Rows from block 3 of a small image classifier, named by matrix and row number. Rows with one number belong to one channel. Each number is 500 + 40 x the weight over its row's rms, rounded and kept within 0 to 999. All counts start at 0. Numbers have three digits each.
After each channel's rows are labels from the 100 images, of 14848, where the channel reaches its highest value: "strongest on" is what is common among them. Only what is clearly more common there than usual is listed. The data: microscope photos of single blood and bone marrow cells.
# r30: branch 2 reduce pointwise conv (model.blocks.3.r3.0.weight, 80x160x1x1), inputs 0-159
# b30: branch 2 3x3 conv (model.blocks.3.b3.0.weight, 120x80x3x3, transposed, each kernel summed), outputs 0-119

r30.1:491464536565523520495508542523456506441523527562542508483517430460651505512575520589510394492503427478509498549487410481472485466534534529471506484511472403552505450534545548505493509500503477514464438503572532523560471486578570507535536452497476564523484493480465463464518478498438490484532448475507548476480501420509482489475515483500521502447486512535532507515473467496535494462544519525541466450490541494514550477455514555513562473518477447477454583451457565550487430443559490
b30.1:499535546465449485558482573449484535492490420432470511542495599442451522532476532464514519472480463510529473513509503528467518489410568443543454479438460464501464481404473478510451517540490537492513509544508523507492442497499498503550548502519439532549547562516485485439533500534474441554504563435449465470541424497550459482526558430514543446515480459473520567
strongest on: smear: peripheral blood

r30.61:415536552591558489528412474527513518596497511495439521512563389528525482482576527518523503417589448530472545510502487497417520474517517479396474538522519566506543513475533420557477521527400534496486421429475521493512536515511490536525431535510554569482489538577530515532513447461484445505515476494460504492524534534512560532503493461532469481498492536549474460464501498533460481519546509449450490415487493551514489464539537490498472483480521508505469466510486478504479571534506452
b30.61:516477473467480449444499561455570474493480518464519517548489453404543515479509446523469465415447513456488479474458458526500487461478511475452415510476466466529525586511353469504547557479453491445510484478473505503573595512476417441466452470512501518549418544531517487466538446432509497507472480492523518523506519518481494490493521459482533460472434522514483457
strongest on: smear: peripheral blood; cell type: segmented neutrophil

r30.63:458553471473474493517504472429497446486529508507565527461513446526595556580479464500469524550427564531551548511483509517503468545468592463475500548464456510526529512464451463565598554436488504509447557531548504573566520491497513544459511539512516537503533531509479539479451409510501558549494491462503470493485516535509511472586469506440531520461485490474534500550520465451511525558510482467488469459427464516464507455468573481442537505417548373490470531535464542514523513512505473
b30.63:476595495492433557478496550492522395487461502509522522477490492456457521564562491455505420483544473493514479492454492486498472504515520498463432557558463474511457543463476564512552560485507430467571432521522555491509491522435511473496481477448535523549541443457491555504450462498451464522472442488522436507448492470512519505480603444442461497491457578555542466
strongest on: smear: peripheral blood; cell type: lymphocyte

r30.60:586437423551522541481490524505497479418480488502459507452439461579415452488440505474477539486519536470508494554512464541531501546493494511515502604500467502539484542543456523429481478482505545458405526502451379471470490452501477452508527505477572450442469567504534438499510472468496499475537499467448534459486406541535461510524453523520517489561475460477477599501497470448506484556532475436479425496521461537494481467485553491480424505547515535521498487487455517542529476522540430
b30.60:492480516489439502478497500532498540529487425487506490511440530491499509421571553475524470473518446574463562429530445510524501625478533503552568449500483503438453538445527525474524477515514541501529502440488372444529547522546480456494537467534464509494600503519459527478476437539528550561506488532524525515549501574514514577500430467525516499520491513515478514
strongest on: cell type: plasma cell

r30.27:405530545469453441413420480521513489429480539482565469541556532469534513513512462494439439501521536435474607448518505533430472463516486465512484560456474504508443461509531514500444527506502477481551442521526527496472483444471565538478490529460469527530504519440455480505493545517471470520450444524404484459498498504427438446429502543487462509585478598495504468428485522533448517547476475543507525468495491428501468535465511560512518506484434515505465539497506435468540482411486498
b30.27:453576500482538557455507500471513416525451508435516492486525513483444459571518476487500530534459488520426438467541474478516500519494450515527440506454440562442521516498522462467528556484459492493556450506560541560551458530541543512498424512410438514467470532492525508498555508559582476513527416527508421480538476511512514588534481459475500573568529464482486499
strongest on: smear: peripheral blood; cell type: lymphocyte

r30.6:585466512462516462495507621501521490555496568503532468564491436478517507583489493450496488442463467452465462473499514619459473553475539568512506487493491487583529518501479550566514564528538469509536609465433493479466408496454558546574481496466491547531486605528463458479498542559492429471492520483484504478506568446493503446493550505453487506476558505494556537500490501484549470487485488514541446460483470424515559511436556454496484475515497513507504497497517578493506467503474501
b30.6:512463535543435453557457584473477463494470514525449482476495466493412511449505484463457450543571456481462486489610482509499502502502576494481520513401491495486435534485528396498581474530491477527488427426489471522470546500524517520459503467436479459518550515492436434566433541511484484489475459464527517490546500496485515517512555528498419514525490544558488556
strongest on: cell type: segmented neutrophil; smear: peripheral blood

r30.52:551449485541473440444476565456480466485435568478454489540487471475459525416472486498456491516506532485472479528511518491512427552487513500495498492495533482464517409507498420584468517482537588596480435507518495553550494451532609565462544514482475445504477481426545554468494484495492560472509548520479513483440466544476497582473515569518531490463509511525456544428399499513488509493521582499606506447481514484453554518552499439524475520515524511502438496475533486533551513527497521
b30.52:513480494547569450447515509523509424472499570533519517477611540521488458476570451508514508504436527466476503549464533443506483541486498488519412463486567554496473476472494539516509504537574551528526518470499493585475613533516468432444420540468459578500503504483499469504508491568553472460521510465523423481504447552497516505499482546519454522481539575493558485
strongest on: cell type: segmented neutrophil

r30.59:456527594463449479556602560487479489441542532489484506541462549533444511518548467512518459449506467530429539532483544456504429457530552510596497457517564519488542493478467515462499478453453541526502509451428472542483515503543455465543486495501461444492533530566570451485519450457487500418527538479475574393453570567471470493545528488479567491463523473549458565502598448546495500471533462519513488451455533488501560489489499545482520522516488470535492460564468498468481493530490517
b30.59:528453488453475557518537529491529521494445530494528477513441575521436515446447589549485484514404526564501545545552451486521577558518487437538485532476578492519520481416506573522458465527504474476501487542527490495406525534470548491489547496595557514543456464499533444570491500468463496517524501478396475475482519510506500547485469537460479554532531473534474482
strongest on: cell type: artefact

r30.55:432477476493473492483488469484538490525562520487472563519499459500450491482509485521460522475530429491499540464527516458496574552525550526523505503538513519478513436503465537415522487550486555545432584527485577499449536548482456506478570484489547449533479532401582472450494527533489436449502452499465459467489475467505538468492528463460552507430440504441431487396453567501549497492517549537460552510472448459499468525546452470558495547491529541471524589512585463474415481524520512
b30.55:496490527595496517545448453500546495617461471462474519576493468425473436443483530457454471487526494521431497492473485542523509468543528513543480585498479505512489536511483493543501422468541476509468443498529446601530499439453548508503508440502493537518456443471441534403468470489537521557567459522525520536492450482510453479423528545518479464521439503528518489
strongest on: cell type: erythroblast