A small image classifier, trained from scratch: 48.5 epochs.
Rows from block 4 of a small image classifier, named by matrix and row number. Each number is 500 + 50 x the weight over its row's rms, rounded and kept within 0 to 999. All counts start at 0. Numbers have three digits each.
Before each channel's rows are labels from the 100 images, of 14848, where the channel reaches its highest value: "responds to" is what is common among them. Only what is clearly more common there than usual is listed. The data: microscope photos of single blood and bone marrow cells. In brackets: how many of the 100, against the usual share in percent.
# r30: branch 2 reduce pointwise conv (model.blocks.4.r3.0.weight, 80x320x1x1), inputs 256-319

responds to: cell type: erythroblast (41 vs 14.3)
r30.27:475508497459449489470468514487425481543570478486521465583461523550492480473520524532543419575465401485479450482403472433425483463437480500442466556483436499549524493494526491496543490496473452

responds to: smear: peripheral blood (49 vs 16.2); cell type: myeloblast (32 vs 1.9)
r30.35:444500402546521448447487557436431542624543504545474513495540436494494475479501462418480534563579524544490498524466525481528567448515497515555478528403457516481474517524484533397416508476453429

responds to: cell type: promyelocyte (26 vs 6.4)
r30.48:472524562526486483570570395488420420505448499530525428502434445491616468497531480514500465533490567508458477579506535611396510516488530502464563507524474482526540607425546534462427538470635508

responds to: smear: peripheral blood (42 vs 16.2)
r30.41:573481520491525539407584573443505547446447463511529494581567472526553415412586485459525444464499616466599413557513431554488610482462438497501470452553493533446482546416542556516466516526509501

responds to: cell type: erythroblast (38 vs 14.3)
r30.12:603484557485418547541561531446552483544566430515663517601559433514463544464465479494464513526536508477518517479566534536463547504523533392502543472460509488450429548540490449600497553491548544

responds to: smear: peripheral blood (68 vs 16.2)
r30.21:528546501445539502452521553429488460452509524462449519501370541501551437516563387554483480520496436489477513483498490451531534468505500473497428496562482516629532405504463476508513584490532417

responds to: cell type: erythroblast (41 vs 14.3)
r30.25:533520428409474519471582510453507392416511465643540516428444495541541565506524440501506522471553560419486476480387512547473447481456518490554456474360539470479500562402483478451466448536417585

responds to: cell type: artefact (29 vs 9.8)
r30.30:442462526456575592522443578539532481506550473570467456479450550684363462397542614432462532529460527514519552424523386468473470480480477494502492507488516448542517421532432534579541490543536640

responds to: cell type: segmented neutrophil (47 vs 20)
r30.60:447510474526455483517575503439554436486527589504542518518466517507481518452514532461478442452568509469516475492464521484531429457494429473487483461502525499540500422451482500540493605515580479

responds to: cell type: segmented neutrophil (56 vs 20)
r30.28:564472441515500405504457519468424478527573457494487581463524431426499496636453546430436598440451489504469487548535515518467458530497581447432549566434567514526426459542537423463591513420503428

responds to: smear: peripheral blood (48 vs 16.2)
r30.20:448475596470412500447502473512404508459491420515543609508435472431504549540554495434573531471498519493555430468450554520441430502517541553485465491415410502447477519544462502534461518544471533

responds to: smear: peripheral blood (74 vs 16.2); cell type: lymphocyte (40 vs 15.2)
r30.69:552459515494349526510432460524588495561477517520586522365518504479487473484578572531480468471492508521489475443508576467456476537515552473453458518594608439599427588497468469590550577484591509

responds to: smear: peripheral blood (64 vs 16.2); cell type: lymphocyte (35 vs 15.2)
r30.7:545460563546436517500524393542577612429510511540489518417499433503434488476508495523531522524540476486504535530539455482464495549512477543452477460467543527631444616483529498463528491465533531

responds to: cell type: erythroblast (39 vs 14.3)
r30.1:514437526539414553497544454490519554632489496523347430500509477504484478469445569516544564450505594485415452429568563569420417430535458449487527559508534538504529555509448427604528473487555549

responds to: cell type: band neutrophil (25 vs 5.6)
r30.52:487528567571523551495484485481545452505496561472512527543504459550504456491606607459516480556518410492514476517482508488533516550377356476472515497455506488488572433452563480521512482525436492

responds to: cell type: plasma cell (27 vs 3.6)
r30.22:499510434502573478450555468506471474504528444540461453504608454486596578518496462472512617559492500550491484474565493451509494513526448366443560380456439475507540407558483504473420461552577488

responds to: cell type: promyelocyte (29 vs 6.4)
r30.77:469465575477501541478633472471488527579464568446416494520517496495578495600477492549501475571443506423360444505486527530530474462514503530457558527511529456433415538491424517531433540545515519

responds to: cell type: erythroblast (32 vs 14.3)
r30.58:560459511483500390554485510450581560489380474528463543440504423442443442408540521490438503471469469477525451452475455492487459465470492553477551525527460548550535536393548456553510544498504470

responds to: cell type: erythroblast (43 vs 14.3)
r30.50:508449503487527487452503523527540573483549521546552642447505458523485552484480464431433511412567473438577465505478443517518573393507437521492497521463465506433487579643487501541486515544528564

responds to: cell type: promyelocyte (26 vs 6.4)
r30.61:491510546469480410549547492491499582631505553530553479456486530508500560524419436502512495541473471520460413560589570461588469507482443504429454507476429550479471531485459527505530449510505493

responds to: cell type: lymphocyte (36 vs 15.2)
r30.29:443588494425507460474408581487462393521504470521487525428455544550422555490424507493473505495514515447450433534458437524452524517419471557485543501462474458471541540512494560561503552507452571

responds to: smear: peripheral blood (42 vs 16.2)
r30.43:406500519548513464520531429422509509535476494501457630484550434501498495460560436415439514551581484520447499487560539490571577466535512561440463475580493474515614584524548464537443533422534543

responds to: smear: peripheral blood (50 vs 16.2)
r30.10:432495461585593434499533485538598506541429492393476547525522478489518496479439534527493453561462432486517529464441566543493578409564532514490464468546510569517488438525599531482486514565469444

responds to: cell type: erythroblast (41 vs 14.3)
r30.63:510489497521521489495562510453492431564502496588450507519499477461513529480515650473431462487521518483525500547481437442510517476435626491496416495459592576424510497542525519496441455485532528

responds to: cell type: erythroblast (45 vs 14.3)
r30.40:515572635497407457456525479482555425492531477385416542473476466507540488533475426523466580561470478472451523421451534441484427507499476530477476508436528503502470499481575467459514505503524548

responds to: cell type: segmented neutrophil (66 vs 20); smear: peripheral blood (52 vs 16.2)
r30.14:464414467491538524488505452454485444485589522513569478542469500504491484503618443459575460503465411544449542556486536470527427490507540527557431560497490522457527507509536459596519521542491507

responds to: cell type: eosinophil (33 vs 4.2)
r30.62:452508500511558529457546501472517589473487505468508449567417514507453512530616495439421497486557458484483451387498478535588518560458434318426481474488547486510441441505463398454441449472484468

responds to: smear: peripheral blood (43 vs 16.2)
r30.6:479546472494513470545512451478508462443574519533567383525538563560505502547495493623420462516524573516549365536551520510524509477472523434521564516482490499524491494446421530614548515600427536

responds to: cell type: lymphocyte (34 vs 15.2)
r30.16:445427485516477460509499519543424435514497577487542454533416501466486462437566483551449438496629536639527372540533491567479474524500492464523455479391546442469502556476480540448515520497612461