python train.py --model="image classifier" --dataset="microscope photos of single blood and bone marrow cells" --train_examples=97085 --image_size=32 --crop_scale_min=1 --horizontal_flip=true --targets=["cell type"] --num_classes=17 --arch="inception" --norm="batchnorm" --activation="silu" --padding_mode="reflect" --depths=[3, 3, 3] --kernel_size=3 --stem="single" --widths=[160, 320, 640] --loss="cross_entropy" --init="kaiming_normal" --optimizer="soap" --beta2=0.99 --lr=0.0025 --beta1=0.95 --shampoo_beta=0.99 --eps=1e-08 --precondition_frequency=20 --max_precond_dim=512 --merge_dims=true --one_sided=false --adamw_lr_other_params=0.00091 --grad_clip=1.0 --steps=9200 --batch_size=512 --epochs=48.5 --lr_schedule="linear" --final_lr_fraction=0 --warmup_steps=460 --weight_decay=0.2 --adamw_weight_decay_other_params=0
Rows from block 2 of a small image classifier, named by matrix and row number. Rows with one number belong to one channel. Each number is 50 + 10 x the weight over its row's rms, rounded and kept within 0 to 99. All counts start at 0.
After each channel's rows are labels from the 100 images, of 14848, where the channel reaches its highest value: "top examples" is what is common among them. Only what is clearly more common there than usual is listed. The data: microscope photos of single blood and bone marrow cells. In brackets: how many of the 100.
# r30: branch 2 reduce pointwise conv (model.blocks.2.r3.0.weight, 40x160x1x1), inputs 0-79
# b30: branch 2 3x3 conv (model.blocks.2.b3.0.weight, 60x40x3x3, transposed, each kernel summed), outputs 0-59

r30.33:61 45 44 58 54 56 28 39 66 52 50 39 44 26 53 40 61 43 48 51 59 52 55 59 59 47 42 54 35 67 44 44 51 54 41 55 43 50 63 64 58 56 48 40 52 47 38 43 52 41 30 37 33 60 53 44 56 49 46 54 39 62 49 60 44 52 57 45 61 53 33 46 35 65 40 47 74 44 50 32
b30.33:40 38 69 45 40 49 45 35 53 48 71 51 67 59 48 48 36 50 61 57 49 55 40 23 49 56 51 45 31 55 44 50 51 38 42 43 69 43 56 42 38 49 69 38 56 50 50 50 61 51 59 57 46 42 62 38 54 57 65 38
top examples: cell type: segmented neutrophil (59); smear: peripheral blood (43)

r30.4:43 55 55 58 70 43 50 49 68 58 39 56 42 63 51 37 53 40 47 60 50 43 44 51 46 59 40 32 33 43 48 41 47 65 56 54 54 40 45 40 51 54 48 54 41 46 60 42 41 54 41 69 44 55 63 49 63 50 50 55 43 28 37 38 45 59 39 62 19 32 45 42 50 63 57 52 41 38 41 51
b30.4:41 53 38 41 51 53 47 41 36 45 36 45 62 24 48 62 57 62 58 31 55 43 42 55 40 53 50 37 40 55 36 39 49 41 54 47 35 63 59 71 57 48 59 66 51 39 61 39 54 55 40 32 57 51 41 45 48 59 65 46
top examples: cell type: erythroblast (44)

r30.1:51 73 45 46 43 74 60 53 41 47 43 47 42 35 42 38 49 38 56 55 42 60 33 52 51 51 58 56 53 44 54 34 41 48 41 49 76 59 31 45 40 54 48 47 48 40 72 50 49 48 53 62 47 70 32 57 39 51 54 59 57 38 27 43 46 28 51 62 52 28 65 50 52 63 43 41 67 61 56 54
b30.1:45 52 32 59 56 49 41 49 57 56 36 33 40 42 48 39 60 45 47 67 51 33 27 47 39 34 35 48 69 50 54 56 46 58 49 44 52 57 58 38 38 50 50 50 54 49 68 42 70 41 35 42 63 61 45 63 42 57 47 45
top examples: cell type: segmented neutrophil (45)

r30.16:46 48 48 48 53 41 50 31 52 60 60 70 36 67 35 54 40 40 59 44 57 51 40 48 38 41 55 48 39 26 40 60 61 57 50 54 47 39 46 53 38 36 49 51 38 39 56 47 67 51 51 71 56 51 29 44 64 53 41 45 53 56 48 38 55 78 58 68 58 36 35 53 68 41 70 59 54 49 46 54
b30.16:49 48 52 47 60 56 50 40 43 67 37 49 40 43 68 44 41 26 42 33 48 69 48 57 54 44 40 52 62 50 51 55 34 57 44 52 53 51 53 41 57 60 63 38 32 35 32 47 57 55 47 60 49 37 63 59 58 29 59 53
top examples: smear: peripheral blood (51); cell type: segmented neutrophil (48)

r30.20:48 61 37 50 36 61 51 49 61 46 66 55 39 42 61 37 45 51 51 61 23 45 42 33 64 48 49 51 53 68 58 50 44 71 44 50 44 41 61 51 52 37 61 34 50 59 53 43 45 64 49 64 32 57 41 36 62 30 26 46 55 40 50 61 57 43 56 55 54 33 52 55 63 48 53 33 51 52 45 44
b30.20:55 49 43 39 60 40 47 50 42 47 31 49 49 53 49 44 41 34 36 53 25 48 36 51 50 43 40 64 74 69 41 50 47 29 47 53 49 53 46 36 29 53 52 47 45 55 59 45 40 50 58 31 49 38 60 63 45 42 54 45
top examples: cell type: segmented neutrophil (50)

r30.13:51 47 67 50 48 47 48 71 63 41 56 72 35 49 45 25 47 54 49 55 33 49 63 49 51 37 56 39 48 45 36 46 43 51 67 40 39 55 63 53 54 35 45 42 44 26 50 43 37 51 38 41 53 37 65 43 61 53 43 53 63 63 68 44 40 35 41 61 40 47 59 53 41 53 57 49 64 54 50 41
b30.13:30 37 53 34 51 48 61 47 67 52 42 48 59 49 58 45 34 46 58 58 52 60 46 34 41 56 57 56 51 55 53 60 49 27 47 36 43 55 39 40 61 54 56 27 64 40 65 48 66 51 36 44 65 48 52 47 41 49 65 44
top examples: smear: peripheral blood (70); cell type: segmented neutrophil (57)

r30.18:40 35 39 47 43 25 48 53 37 60 49 55 67 49 61 43 46 44 51 61 60 50 42 43 41 52 61 44 53 51 42 62 73 48 25 63 56 50 44 52 47 57 64 47 50 64 53 47 37 80 44 47 72 38 35 37 59 50 59 43 41 39 52 64 57 45 46 47 22 39 53 66 46 53 25 44 68 57 66 54
b30.18:59 37 49 46 52 49 63 47 43 72 42 51 64 31 64 55 41 51 49 50 57 41 51 31 48 30 67 48 42 61 49 37 40 56 36 44 60 45 56 58 57 34 70 48 28 45 66 40 47 51 46 50 38 54 61 51 53 55 56 55
top examples: smear: peripheral blood (46); cell type: segmented neutrophil (45)

r30.19:39 36 61 57 47 51 52 38 63 48 53 61 48 52 47 39 39 43 73 28 39 55 37 54 58 40 24 57 35 38 52 50 42 26 53 36 65 55 56 29 50 33 54 49 50 45 54 55 48 42 59 52 70 42 45 35 53 51 44 34 49 55 55 65 58 58 51 58 47 44 64 61 54 52 48 52 57 45 53 48
b30.19:63 65 45 56 49 72 49 43 60 49 48 61 50 34 41 36 60 58 47 70 42 43 42 39 46 56 52 49 44 55 58 52 53 38 48 51 44 49 32 48 69 51 46 60 51 45 69 29 47 39 53 26 50 54 47 51 64 36 51 64
top examples: cell type: segmented neutrophil (61); smear: peripheral blood (46)